config = dict(
    model='CTC audio transcriber',
    dataset='read English sentences (LibriTTS-R)',
    train_examples=15625,
    n_mels=64,
    hop_length=160,
    input='log_mel',
    spec_augment=False,
    win_length=512,
    tokenizer='char',
    vocab_size=32,
    arch='transformer',
    norm='layernorm',
    norm_position='pre',
    activation='swiglu',
    head_dim=64,
    fused_qkv=True,
    bias='all',
    qk_norm=True,
    parallel_block=True,
    moe='top_k',
    num_experts=8,
    moe_every=1,
    expert_mlp_ratio=0.5,
    experts_per_token=2,
    shared_expert=False,
    subsampling=2,
    layers=12,
    width=256,
    positions='sincos',
    residual_init='none',
    optimizer='adamw',
    lr=0.0012,
    beta1=0.85,
    beta2=0.999,
    eps=1e-10,
    grad_clip=5.0,
    gradient_noise=0.3,
    steps=7200,
    batch_size=128,
    epochs=59.0,
    lr_schedule='step',
    warmup_steps=210,
    weight_decay=0.5,
)
Rows from block 8 of a small CTC audio transcriber, named by matrix and row number. Rows with one number within an expert belong to one neuron, the router's apart. Each number is 128 + 24 x the weight over its row's rms, rounded and kept within 0 to 255. All counts start at 0. After the name is the row's rms in percent of the matrix's.
Before each expert's rows are labels from the 100 clips, of 14976, where the router gives the expert most weight on average: "responds to" is what is common among them. Only what is clearly more common there than usual is listed. The data: read English sentences (LibriTTS-R). In brackets: how many of the 100.
# router: router (model.blocks.8.mlp.router.weight, 8x256), inputs 0-127
# gate: expert gate (model.blocks.8.mlp.gate, 8x128x256), inputs 0-127
# up: expert up (model.blocks.8.mlp.up, 8x128x256), inputs 0-127
# down: expert down (model.blocks.8.mlp.down, 8x256x128, transposed), outputs 0-127

# expert 1
responds to: the word "you" (44)
router.1 104 [142 138 145 104 121 105 118 118 117 123 113 127 108 182 105  94 152 116 127 141  97 136 142 149 157 166 126 114 144 121 147 159  68 177 178 112 128 132  89 135 127 139 146 108 165 117  97 113  79 132 120  75 122 156  97 137  96 100  79 102  74 138 106 163 150 155 169 139 101  94 165 122 137 102 120 122 114  92 182 103 122  95 109 144 139  93 100 109 175 120 137 114 103 137 122 125 118  94 138 121 127 157 135 108 127 133 121 116 128 103 106 124 159  87 132  94  95 117 120 119 143  90 163 130 146 134 148 155]
gate.0 099 [128  90 105 114 114 167  92 143 108 128 141 117  86 116 145 149 116 101 153 165 128 140 153 102 116 119 145 134 156 132 126 147 145 129 138 145 109  81 120  71  99 152 101 122 137 140  99 107 141 109 139 126 146 121 117 105 150 138 108 129 143 148 118 163 123 121 138  77 117  97 143 149  88 124  99 139  89 111 138 118 154 151 184 150 111 149  75 120 131 116 152 125 157 135 112 122 115 146 191 142 137 143 134 113 101  87 115 113 152 106 130 111 121 154  81 163  95 129 103  80 145 139 130  83  64 113 160 142]
up.0 095 [116  88 105 139 147 131  95 130 129  60 148 138 120 125 147  94 144 132 131  67 167 150 136 131 161 121 117 152 136  89 159 160 118 117 153 125  83 116 115  92  84 161 126 129  93 141 148 131 134 134 115 148 145 133 120 134 126 115 100 165 141 149  89 150 161 110 132 134  99 125 143 145  70 135 151  68 143 131 148 136 135 132 128 144 135 122 128 133 138  96 170 137 128 163 135 106  92 186 136  60 163  99 125 121 134 113  79 123 151 107  95  93 110 104 128  99 106  68 117  89 136 155 115 105 116 142 148 121]
down.0 101 [110 129 129 149 173 128 142 149 118 112 112 140 101 107 183 107 110 123 125  70 111 115  75 160 120 130 145 162 120 125 141 152 148 117 124 160 128 114 165 122  94 143 167 105 128 164 142 107 106 146  99 150 157 102 111  90 163 115 193 173 132  99 112 139 128 121 103 160 134 113 127 101 113 164 123 123 132 138 142 137 122 133 143 132 118 152  85 122  80 148 136 110 146  93 146 123  79  68 161 118 116 123 117 107 103 112 163 122 129 144 164 112 108  91  80 133 126 173 164 116 135 144 141 111 170  98 145 127]
gate.1 099 [126 140 104 133 151  92 136 159 140 139 104 160  81  87 164 167 150 110 130 123 155 155 139 129 105 117 134  88 124 137 120 138 118  99 146 154  81 155  98 119  82 113 148 120 135 118 123 107 127 157 104 123 120 131 122 114 105 116 158 142 135 172 157 186 136 136 133 127 132  92 168 171 117 148 143 134 168 122 173 158 123 117 111 142  87 156 133 124 101  83 168 171 153 148 100 119 143  96 121 122 143 116 100 141 107 132 132 107 115 167 110 149 112 138 104  99 144 143 109 132 148 148 121 150 115 140  87 159]
up.1 093 [153 116 115 113 156  96 162 155 131 119 150 112 139 130 186 148 130 147 180 132 108 128 160  84  98  99 162 129 109 148 152 126 148 107 147 172 154 183 116 156 146 126 154 108 126 111 135 125 109  88 127 135 138  69 153 133 144 112 139 127 155 135 114 133  96 117 122 155 138  97 134 128 139 111 131 156  90 118 139  86 124 107 119 103 177 145 112 131 139 130 143 119 156 105 164 108 160  87 115 194 114 136 139 109 126 136 118 114  96 128 166 156 122 109 123 114 107 105 102 154 107 102 152 116 139 123 114 127]
down.1 099 [156 118 146 126 132  99 150 135 101 115 161 131  96 151 108 118  96 137 131 119 167 126 126 125 116 148 120 127 123 156 151 121 105 161 127 142 141  70 176 127 131 110 112 135 159  98 144 159 164 103 139  58 174 151 127 123  95 166  59 128 136 157 122 108  94 103  91 146 162 130 149 132 139 101 134 118 124 157 158 145 143 106 133 107 102 124 104 142 135 119  89 103 156 144 116 137 103 141 152 153 172 127 116 136 165  66  75 112 122 125 124 128 155 172 152 121 147 133 118 113 138 146 145 180  58 116 154  82]
gate.2 095 [125 128 144 131 148 186 105 129 146 129 122 144 121 142 146 128 106 141 134 107 116 159  96  85 128 117 184 134 151 145 128 101 127 158 115 159 137 110  99 150 133 130 133 144 136 142 155 146 111 133 109 126 158 108  95 160 120 119 123 129 187 102 113 137 115 128  94 107  88 102 123 123  67 131 122 107 102 150 146 122  89 161  93 136 157 119 117 152 133 148 119 114 170 111 101 156 125 131 100 130 177  96 182 224 140 100  93  90 112 116 135 126 100 134 152 105 142 136  98 114 163  98  94 119 100 160 169 142]
up.2 102 [149 144 151 114 125 103 119 137 109 120 166 121 108 109 112 118 138 136 111 103 103 121 118 149 119 123 118  97 122  98 108 121 127  96 121 160 123 167 151 158 136 115 166 126 104  96 150  89 131  96 132 125 116 147 166 138 128 112 104 145 110 165 155 139 123 120 129 133  92 138 170 170 130 120 168 142 195 166 131 104 136 128 110 137 123  77 134  71 125  87 189 129 102 129 135 135 127 170 169 110 139 103 114 132 120  96 151 122 128 160 116 122 157 154 120 115 110 106 102 170 125 119 125 152 162 146 109 143]
down.2 100 [127 111 101 135 120 110 103 123 110 127 114 129 141  95 125 154 123  96 120 103 131 162 124 100 136 155 106 152 153 141 141 143 123 117 145 126  94 126  78 129 120 108  98 133 152 107  82  99 140 103 150 128 151 123  98 116 111 115 119 114 102 109 142 178 107 125 150 114 117 145 145 127 157 124 124 163 149  90 159 164 101 147 123 133 108 159 146 134 122 157 176 120  86 112 112 112  93 134  96 101 115 133 155 147 151 110 103 111 145 115 127 146 121 114 103 176 112 146 165  69  89 109 142 177 100  86 113 158]
gate.3 093 [126 100 164 116 133 110 125 130  97 114 109 112 140 104 139  95 112 103 136 105 120  81 151 105 103 135 174 150 176 103 118 164 166 161 132 134 119 143 140 139 114 123 111 113 125 145 145 101 129  87 112  73 107 115  85 168 125 110 108 127 133 142 145 119 157 131 148 139 109 111  97 126 148 114 153 145 195 125 126 122 100 136 108 105 164 105 121 108 139 123 110 117 117  80 125 113  91 170 115 142 157 153 119 142  98 124 123 107 155 141 112 183 109 150 115  94  53 114 130 147 151 143 109 119 148 133 157 147]
up.3 090 [117 126 119 105 121 152 149 129 124 108 153 217  88  93 103 153  98  76 143 110 105 182 128 150 143  92 129 120 115 158 160 129 142 107 106 144 146  89 169 106 164 111  93 109 157 152 131 103 123 128 128 141 129 127 139 124 104 144 124 145 125 125 142 130 109 156 118 131 128  88 182 133  79 115 103 134 126 112 132 129 142 119 151 126 162 119 122  72 123  91 123 129 186 135 122 157 122 168  98  86 135 154 122 117 179 154 114 103 147  98 112 106 158  97 123 163 157  79 140 103 141 130 118 105 110 125 142 104]
down.3 088 [170 116 145 141 129 135 112 116 129 119 113 137 127 109 159 137 100 101  94 135 131  90  83 123 128 120 151  91 110 104 133 141 140 141 146 176 109 102 147 148  88 110 102  98 104 133 135 140 108 139 114 173 143 129 156 108  94 102 126 140 200 124 158 137  83 110 157 155 130 121 135 123 135 133 121 113 142 114 156 136 140  98 164 124  95 118 119 165  83 145 101 111  83 111 103 142 122 127 162 118 128 106 145 111 117 121 123  88 121 126 116 147  90 135 155 121 131  84 121 146 154 170 153 139 139  92 124 136]
gate.4 101 [125 138 138 115 133 133 124 134 136 143 104 175 139 104 139 180 108 135 108 117 152 129 118 130 154 119 131 122 123  92  98 128 135 152 127 131 117 151 166 135 136  92 136 120 167 102 145 130 132 139 166 150 121 141 136 134 113 135 102 152 118 142  99 133 162  53 103 139 115 115 161 115 122 109 123 114 138 152 136 128 112 162 104 141 152 102 149  78  77 125 131 132 139  90 124 110  99 151 114 102 153 121 103 118 134 107 121 115 139 108 124 110 122 143 108 128  91  98 131 109  95 168 113 114 127 125 153 125]
up.4 101 [126 145 132  88 137 104 115  90 175 166 129 149 158  98  94 136 136 104 155 142 146 112 123 151 129 171 157 143 139 149 162 181 142 133 147 117 127 156 111 169 127 123 123 113 125 123 144 109 108 124 148 140 139 110 102 133 107 111 112  95  85 124 139 145 109 121 131 141 110 129 157 142 130 124 128 126 195 137 131  97 148 139 114 125 174 107 146 132 130 119 152 118 135 116 144 179 128 143 149 121 112  78 135 146 127 118 131 138 132 107 128 115 105 115 170  97 134 150 139 112 170 142 149 127 130 143 104 142]
down.4 099 [126 111 135 128  93 129  99 172 148 115 104 140 128 143 104 104  97 112  98 124 135 157  92 149 177 119 149 123 114  99 129 106 129  89 143 195 112 143 112 149 129 130  90 115 144 126 141 137 139 172 127 161 110 119 157 127 168 126 165 136 100 136 145 173 150 109 136 150 145 162 121  73  94 104 118 103 142 177 131 120 154  98 112 128 134 113 110 129 160  80 126 123 107  89  91 141 160 121 132 118 122 155 144 102 147 112 145 157 139 120 126 107 119 142 139 120 107 112 137 114 139  85 129 117 146 130 184 166]

# expert 2
responds to: voice: female (83)
router.2 093 [ 97 129 125 117 127 164 112 119 117 100 154 164 121 160 172 166 132 171 176  97 121 165 107  86 111 157 118 167 109 121 132 146 110 132 132 101 147 135 121 102 132 115 107 100 148 129 154 147 125 103 144 114 144 110 114 131 138 133 123 166 122 134 106 141 113 130  87 122 146 140 145 100 155 112 172 124  82 104 163 150 142 166 142 150 154 123 128 162 162 106 115 143 136 129 126 157 126 127 160  85 144 145 144 127 102 130  97 162 171 140 169 135 116 133 133 103 159 128 116 188 106 130 129 127 138  90  74 100]
gate.0 110 [ 78 121 114 171 123 138 146  93 131 128 127 106 142 124 152 119 144 182 106 139 114 151 138 100 101 125 104 154 152 156 115 116 113 122 143 117 133 117 113 145 104  81 149  94 159 102 108 150 135 117 109 116 143 138 125  67 117 100 145 146 134 163 195 145 104 143 138 150 101 172 130 101 149 133 136 123 103 116 125 142 133 110 171  89 157 165 132 111 146  94 125 105 109 113  81 145 131 175 157 116 145 119 149  96 127 140 163 150 106 114  81 143 117  81 160 159  95 151 102 138 135 109 142 165 118 172 112 102]
up.0 091 [130 144 149  98 170 178 133 108 119 101 104 100 153  77 133 102 100  89 132 120 155  83 143 156 132 114 145 147 128 139 118 127  82 169 127 134 132 137 122  83 141 122 121  97 130 129 130 109 133 145 108 138 144 123 116 107 128 142 151 148 136 165 129 144 125 121 138  87 154 134 159 149 114  74 138 132 171 107  94  90 103 141 141 113 143 153 125 117 136 117 115  96 147 115 174 129 113 114 116 183  96 139 130 117 114 123 120 126 126  94  79 157 161 107 134 128 150 123  81 126  91  95  89 128  81 116 120 169]
down.0 101 [126 129 137 105 123 160 172 153 125  77 102 131 102 129 145 120 163 155 158 129 137 111 108  98 160 100 133 124 104  98 120 115 115 141 111 153 133 150 170 121 142 111 110 101 148 110  98 140 193 123 144 146 123 144  97  66 124 143 145 120 135 136 156 126 149 108 131 117 140 125 123 135 141 115  74 152 122 134 111 123 117 135 153 145 173 116 108 150 184 140 112 105 145 135 174 121 117 139 138 130 153  92  78 148 107  99 140 172 121 129 169 138 112 120 153 133 101 156 144 188 149 113  96 115 109 151 115 155]
gate.1 104 [152 176 107 124 140 113 161 135 159  86  92 137 108 155 140 129 108 107 140 151 114 154 113 121 132 152 118 116 147  85 114  97 121 129  99 100 129 149  85 121 110 112 141 119 139 101 141 115 113 131 143 144 131 109 115 135 153 184 148 138 112 101 119 148 150  84 105 124  82 162 129 150 125 137 120 142 140 119 126  97  87 131 128  90 181 136 114 150 152 135 132  96 137  74 128 139 120 152 172 121 129  88  94 117 137 152 145 142 100 134 129 122 143 129 163 115 118 128 134 136  94 152  85 143 139  85 127 181]
up.1 099 [111 105 113 116  97 136 152 127 116 114 131 129 117 154 117  99 156 111 174 114 152 108 150 139 150 162  93  93  76 114 139 167 115 167 111 110  80 134 123 146 107 130 147 108 158 110  97 111 124 143 111 123 126 117 111 159 102 110 137 126  83  91 131 128 158 133 126 102 144 138 120 114 136 165 105 105  95 144  91 132 189 104 122 128 156 100 150 109 180  59 100 159 133  90 115 125 188  85 156  99 128 119 121 131 146 121 130 128 132 114 140 108 180 119 145 103 147 122 120 181 145 119  99 124 113 158 143 131]
down.1 107 [118  93  86 123  99 116 110 101  98  96 131  89 163 134 136 119 158 134 134 100  82  64 131 142 165  97 149 109  60 137 126 134 116 121  98 152 155 117 134 165  97 171 104 145 179 121 112 109 135 115 135  98 111 115 152 128 102  81 114 172 110 187 130  96 139 184 111 137 124 123 107 160 172 124 105 108 138 104 136 114 112 100 144  93 129 128 164 143 131 123 118 143  85 144 107 157 128 110 143 144 119 110 147 141 122 135 187 158 132 157 136 128 136 135 145 110 127 108 157 144 120 126 140 123 108 156  57 119]
gate.2 097 [ 98 116 122 131 103 188 137 121 122 126 113 148 116 114 113 106  81 153 154 134 143 203 131 107 104 112 185 142 120 100 139 150 137 123  95 138 114  38 150 113 125 110 155 117 127 151 115 136 137 154 143 131 102 139 123 116 141 116 108 127 136 122 110  63 146 141 143 151 109 126 137 158 133  73 110 129 130 125 117 147 149  98 125 127 126 121 152 125 117 115  99 103  70 120 180 132 115 154 168 110 139 130 113 172 146 119 140 146 120 157 107  91 127 120 147 132 151 126 124 178 117  93 126 119 144  97 150 155]
up.2 103 [115 151 168 106 134 149 129 122 138 140 136 123 132 134 117 115  82 138 109 165  94  99 139 120 126 127 107 172 138 113 111 154 151 169 122 116 135  72 155 123 158 147 127 122 116 104 120 110 139 122 104 121 157 110 111 107 137 135 126 111 116 117 110 117 187  98 138 137 100 136 133 113 122 122 142 125 164 173 151  99  73  93 155 124 170  69 110 108 145 160 140 142  96 135 123 169 137 139  85 172  73  92 102 137 110 145 124 152 168 156  73 150 102 141 111  92 130 123 137 103  99 108  98 136 154 178 123 150]
down.2 100 [129 120 170 145  75  73  98 106 161 134 107 106 116  96 174 146 112  77 140 108  89 151 115 140 158 131  65 148 135 126 129 141 132 124 126 138 145 102 139 141  88 143 148 146 109 139  82 155 128 162 129 108  80 149 158 136  98 118 110 163 111 111 124 113 132 125 151 108 120 157 131 110  83 122 149  97 123 128 122 130 147 140 114 147 160 132 149 140 145  72 133 125 147 105 131 170 129 125 155 133 117 111  96 131 140 137 146 147 134 125 143 177 144 114 153 136 111 149 155 116  99 123 123 174 129  91 131 122]
gate.3 088 [ 94 140  94  98  98 122 146 114 165 121 122 149 144 143 122 166  77 137 129  92 126 145 147 123 138 142  99 175 120 156 118 132 123 172 149 128 140 127 159 126 137 181 110 146 139 138 127 119 135 158 119 123 104 112  77 156  98 143 121 145 141 137 122 107 123 145 136 122  90 124 133 142 149 126 157 144 130 143 120 157 154 157 104 108 175 109 139 147  70 112 136 171 127 148 138 196  93 137  97 121  90  93 133 168  97 102 103 108 118 189 100 115 150 148 107 141 114 122 137 135 101 131 150  78 138 154  80 124]
up.3 105 [122 113 151  90 145 149 173  96 152 113  91 124 139 112  99  80  89 144 134 150  92  89 145  97  93  73 126 115  96 131  97 104 112 164 130 105 147 132 126 139 125 106 137 188 122 137 105 132 123 142  74 167 141 119  81 146 133 126 134 125 103 147 103 109 151 177 122 114 143 133 151 138 111 119 111 126 117 127 118 108 144 120 144 114 142 106 129 143 153 117 114 138  87 161 116 148 152 106 138 123 123  85 105 166 127 119 102 123 123 145 143 151 158 110 133 147 114 130  92  80 118 148 138 120 139  98  83 152]
down.3 098 [154  71 100 114  86 141 140 130  76  62 137 125 135 142 117 150 126 179 125 103  99 105 120 139 117 112 102 165 140 140 142 142 149 113 153 138 161 158 129 127  90 177 127 122  92 134 115 137 112 156 116 150 122 132 137 116 137 137 146 161 168 110 134 106 136 166 116 124 148 133 133 129 134 149 142 110  94 150 112 136 139 143 113 110  85 121 140 141 109 159  99 124 110 107  79  95 131 154 109 115 108 133  86 128 122 162  86 183 221 121 132 113 141  93 142 174 117 136 127 119  99 141  77  99 126 126 142 124]
gate.4 096 [135 122 158 146 143 165 136 110 173  97 106 179 119 151 115 159 125 169 148 158 101 151 103 137 107 141  79 175 145  84 154 151  90 136 115 149 157 159 110 158 111 126  78 126 160 129 139 111 153 109 131  76 118 119 141 122 141 106 162 133 144  83 144 128  84 108 115 120 137  90 127 122 159 129 119 112 130 177 149 165 139 134 131 171 114 133 155 161 159 131 128 111 111 103 135 131 110 124 120 124 100 135 167 117 146 130 136 122 106 151 118 124 130 141 148 135  97 173  68 151 110 119 103 190 151 104 146 133]
up.4 098 [ 68 110 192 128 173 174 125  99 127 143 155 112 162 136 109 116 108 162 119 134 136 103 146 145 111 144 115  95 161 115  82 144 135 121 127 113 114 103 106 125 142  71 129 141 140 137 145  72 131 156 143 175 133 138 129 119 124 106 124 134 128 173 119 148 124 176  89 166 127 120 120  94 126 125 152 134 112  65 147 120 142 140 149 133  75 103 120  93 152 124 108 146 113 162 129 130 126 129  99 143 121 124  98 123 117 148 148  75 106 143 116 182 120 120 144  84 113 115 120 113 129 148 128 142 109 148 100 185]
down.4 112 [153 113 113 107  84 143 133  87 122 125 102 141 126 115 136 148 164 128 118 128 139 119 130 130 106 116 131 123 131 116 165  87 136  78 111 107 167 119 116 132 175 110 159 149 150 141 146 116 155 170 141 144 106  99 102 119 141 139 133 103 143 152  96 121  87 145 143 150 131 159 120 139  92 127 167 159 165 138 143 150 182 145 127 118 107 148 134 155 171 141  93 151  96 114 146 148 109 128 131 179 113  80 130 145 127 107  86 122  93  99 127 137 110 125 108  84 143 153 112 111 110 145 103 133 142 126 139 130]

# expert 4
responds to: the word "i" (43)
router.4 097 [100 147 119 144 149 116 110 180 145 144 105 113 107  80 159 131  91 144 147 110 119 155  85  94 108 104 119 169 154 134 138 156 158 145  95 145 110 125 115 115 150 110 110 109 145 144 166 119 142 136 122 167 117 165 133  87 133 132 164 178 184  92 106 122 148 122 141 119  84 182  98 130  97 128 130 138 117 118 174 123 166 140  87  90 147 152 135  89 112 132  93 126 109 160 140 131  98 126 131 143 155 139 100 153 109 120 139 164  94 150 114 122  84  95 124 148 129 131 147 118 127 135 138 117 155 116 148  89]
gate.0 105 [ 83 162 136 120 146 135 141 116 135 161 157 102 114 131 143 150 116  73 133 149 155 137 107  96 132 138 129 146  82 106 140  86 138 135 138  72 130 107 104 128 109 107 139 132  92 135 113 105 144 106  94 123 126  78 124  95 116 174 155 113 159 131 148 135 147 182 120 107 165  94 148 112 123 168 158 142 129 130 137 131 119 119 135 139  91 144 156 161 114 140 123 167 121 125 149 113 119 150 110 131 135 138 115 150  93 143 136 133 125 158 115 107  90 161 152 161 140 138 152 133 110 142 133 165 135 154 143 170]
up.0 102 [101 143 159 129 141  92 170  92 125 146 131 133 126 149 112  99 135 115 162  96 106 177 139 129 113 112 151 133 121 122 162 100 110 141 130 137 146 128 132 113 128 121 130 155 165 153 164  92  93 130 141 152 100  82 139  97 147  78 117  77 126 123 122 106 143  82 114 123 137 142 116 125 131 117 117 148 148  75 133 153 114 158 120 154 154 158 103 154 121 197 138  94 122 182 126 122 138 122 123  99 155 113 103 122 158  77 140 122 165 121 109 157 108  76 149 127 114 150 134 149 159 159 118 115 171 132 160 100]
down.0 102 [104 145 119  85 105 165 119 137  95  89 126 147 127 118 126 153  94 103 112 118  97 132  88 135 150 191 159 148  76 124 136 172 102 102  99 118 177 115 120 116 155 127  96 168 113 135 148 134 106 125 126  83 160 140 119 121 116 126 187 167 130  81 119 126 146 110 151 111 151 143 123 125  91  88 127  99 140 117 135 144 116 136 118 135  98 117 114 115 143  70 107 102 105 143 138 139 118 166 183  74 137 107 112 129 150 175 161 123 107 142 120  97 112 124 141  97 130 133 122  94 171 113 111 119 153 115 128 109]
gate.1 107 [128 138 112 114 139 142 118 145 152 154 112  96 159 111 101 114 148 109 116 117 141 111 130 150 113 170  60 135 128 106 118 117 121 155 160 103  88  84 151 145  91 125 103 111 125 144 140 149 115 144 125 107 142 148 107 156 140 144 156 103 114  85 139 147 204 130 112 110 131  78 145 151 126 144 129 140 137 158 156 135 137  94 143 100 103 121 128 120 148 122 161 141 102 159 127  94  94 130 139  89 145 114 129 131 125 135 133 167 120  96  92 125  87 139 144  85 147 192 150 119  97 169 115 174 148  80 155 153]
up.1 101 [102 137 130 150 123  68  86 140 130 125 151 129 117 128 113 157 163 122 161 144 107 158 141  93 152 126 172  87 147 125 137 129 108 158  94  88 132 111 126  92 223 155  82 162  95 164 123 125 131 131 102 140 127 110 109 111 118 142 154 112 119  88 140 131 157 140 162 115  88 169 103  94 146 108 138 143 128  89 147 114 124 144 114  79 125 145 142 108 141 127  94 164 111 120 175 158 146  87 162 158 159 132 134 115 144 114 109 108 115 135 139  97 134  99 105 130 142 115 140 155 115 149 116  97 109 102  99 145]
down.1 098 [119 147  62 123 176 125 153 102 133 104  65  98 183 127  86 141 166 138  94 134 119  88  88 129 139 124 108 118 139 100 134 120  91  89 144 150 111 137  91  93 142  97 115 155 108 145 127 115 132 127 162 134 130 127 161 123 111 129 107 131 136 127 111 124 117  67 123 126 123 104 153 137 169 129 111 156 121 145 142 131 142  95 123 132 126 137 139 170 132 136 172 135 174 134 130 117 170 161  91  93 139 142 135 126 133 123 114 137 135 129  88 137 161 149 166 169 124 149 110  93 118 148 140 134  79 146 116 178]
gate.2 103 [ 87 126 120  93 145 128 120 123 135  93  94 137 112 144 106  95 127 111 127 150 128 125 150 124 123 161 161 111 103 142  94 156 149 113 149 119 119 126 138 142 127 125 114 141  99 123 134 140  99 138  76 110 120 152 160 100 153 137 132 141 143 161  99 159 131 136 198 146 135 107 124 105 101 138  76 167  90  84 141 144 106 129 132 153 148 151 131 160 132 131 113 150 132 139 133 181 108 176  73 157 129 102 131 119 126 142 126 164 135 164 137 158 145 134 145 131 116 153 165 102 109  92 120 121 165 123 129 103]
up.2 107 [ 96 143 101 106  97 135  92 103 125 117 151 156  98 118 153 160 140 118 158 174  60 182 102 123 126 118 118 114 122 117 156 138 134  98 141  97 114 114 125 109 109 135 142 106 124  94 142  97  94 160  72 116 141 170 129 123 125 149 111 133 121  94  89 104 188 113 139 137 133 143 115 125 168 111  99 147 139 115 141 116 156 115  93 131 112 137 128 131 113 118 134 113 121 114 148  87 149 136 136 142 127 160 169  82 137 184 135 135 166 130 115 140  89 146  99 139  77 112 113 160 120 143 135 144 122 131 125 111]
down.2 104 [129 106  70 119 133 135 114 151 144 114 101 143  96 183 130 150 154 197 113 135 110 127 136  90 158 145 106 116 117 135  97 108  98 103 120 133 146 152 114 176 102 156 117 115 104 135 130 148 139 113 158 103 122 115  80  95 128 123 159 129 184 129 143 161 145 118 122 103  84 138  94 137 148 143 139 140 143 133 153 132 149 116 145 147 131 186 136 105 168 150  93 118  97 138 100 129  89 131 135 128 157 139 126 128 165  95 170 145  66 138 139 120 144 118 110 145 141 128 110  93 100 122 136 136 137 102 141  94]
gate.3 100 [152 138 123 140 131 121 115 119 137 146 114 161 144 138 108 125 158 150 145 112 162 122 179 112 116 141 122 127  80 107 164 111 126 114 107 109 105 156  92  93 131 132 101 144 128 148 121 162 138 116 135 109 121  84 149 143 145 101 173 138 123  44 101 142 148 142 166 140 104 105 120 136  93 147 147 153 139 188 169 136 159 124 106 141 141 140 113 120 151 134 138 168 148 184 137 157 137 155 159 104 115 124 135 169 139 129  61  97  96 120 112 158 115 121 128 102 134 143 157 122  95 142 109 138 128 153 122 155]
up.3 096 [117 130 110 160 137  82 176 148 113 121 124 109 152 125 150 132 179 147 127 137 126 145 169 152 167 126 104 102 144 128 113 111  92 172 162 152  98 184 124 148 139 147 101 135  96  91 110 140 189 172 166 106 123 145 143 138 175 144  99 125 119 138 135 149 135 110 155 148 135  99  95 119 168 144 149 105 148 109 138 120 135 143 101  94 109 107 153 148 127 141 139 132 134 143 125 118 123 126 159 113 113 146 143 138 121 113 114 144 108 116 156 115 147 158 118  93 128 132 112 133  93 132 195 137 139 141 112 192]
down.3 095 [ 94 148 120 152 166 168 131  93 121 113 137 139 174 122 142 154 122 173 107 135 125 129 142 115 104 157 178  95 106 132 147 111 118 122 109 140 104  89 111 146 129 113 124  86 105 145 129 151 129 119 115 153 130 139  78 113  89 176 131 119 101 176 167  91  86 124 139 151 105 100 124 135 102 134 149 111 122  99  92 124 142 132 135 117  88 110  99 109 138 109 136 129 136 106 111 129 159 115 139 131 174 111 145 132 132  96  64 101 164 157 146 104 181 134 120 116 150 137 119 168 132 128 152 143 143 143  94 162]
gate.4 084 [146 134 110 122 162 111 108 133 127 111 141 116 167 130 143 101 167  96 158 133 153 115 148 130  82  99 146 134 143 170 130 108 118  95  77 162  95 126 126 119 155 120 140 106 158 157 109 135 128 135 148 171 154 146 131 124 119 110 126 133 158 103 102  41 121 122 134 123  98 121 115 145 117 118  94 147  88 135  91 125 150 118 131 133 166 150 136 129 113 159 118 164 105 135 118 116  77 148 158 118 129 110 165 102 156 182  85 120  97 107 127 152 101 157 135 133 128 137 106 162 142 183 151 160  95 148 132 124]
up.4 091 [122 150 130 144  87 147 108 102 150 122 143 118 116 148 161 185 159  99 133  91 147 129 152 164 123 101 151 104 123 115 121  76 140 118  94 137 143 160 130 109 161 127  90 122 138 165 122 138 165 123 145  89 125 183 134 151 158 160 132 159  95  89 132 137 116 135 109 134 147 105 111 139 101 181  86 142 126 160 147 111 113 181 129 138 129 107 131  83 105 115 139 146 112 179 143 103 176 109 130 120 140 136  77 161 137 153 113 111 102 151 127 181 112 171 151 119 169 126 128 129 118 147 123 109  86 153 138 117]
down.4 090 [161 168 164  79 108 112 119 137 165 163 126 117 151 115  90 153 140 123  62 141 161 158  91 126 165 128 153  74 101 139  97 119 134 115 170 137 123 175 135 131  90 129 102 139  88 144 146 119  96 138 115 142  96 111 139 132 115 129 145  77 116 173 137 127 128 122 158 121 164 118 105 129 168 137 157 159 125 126  67 158 136  75 166 129 133 163 118 188  71  87 146 121 159 107 147 130 124 117 104 122 139 142 149 116 120 124 139 133 133 164 133 125  98 139 100 167 130 142 104 134 113 147 144 154 179 101 163 107]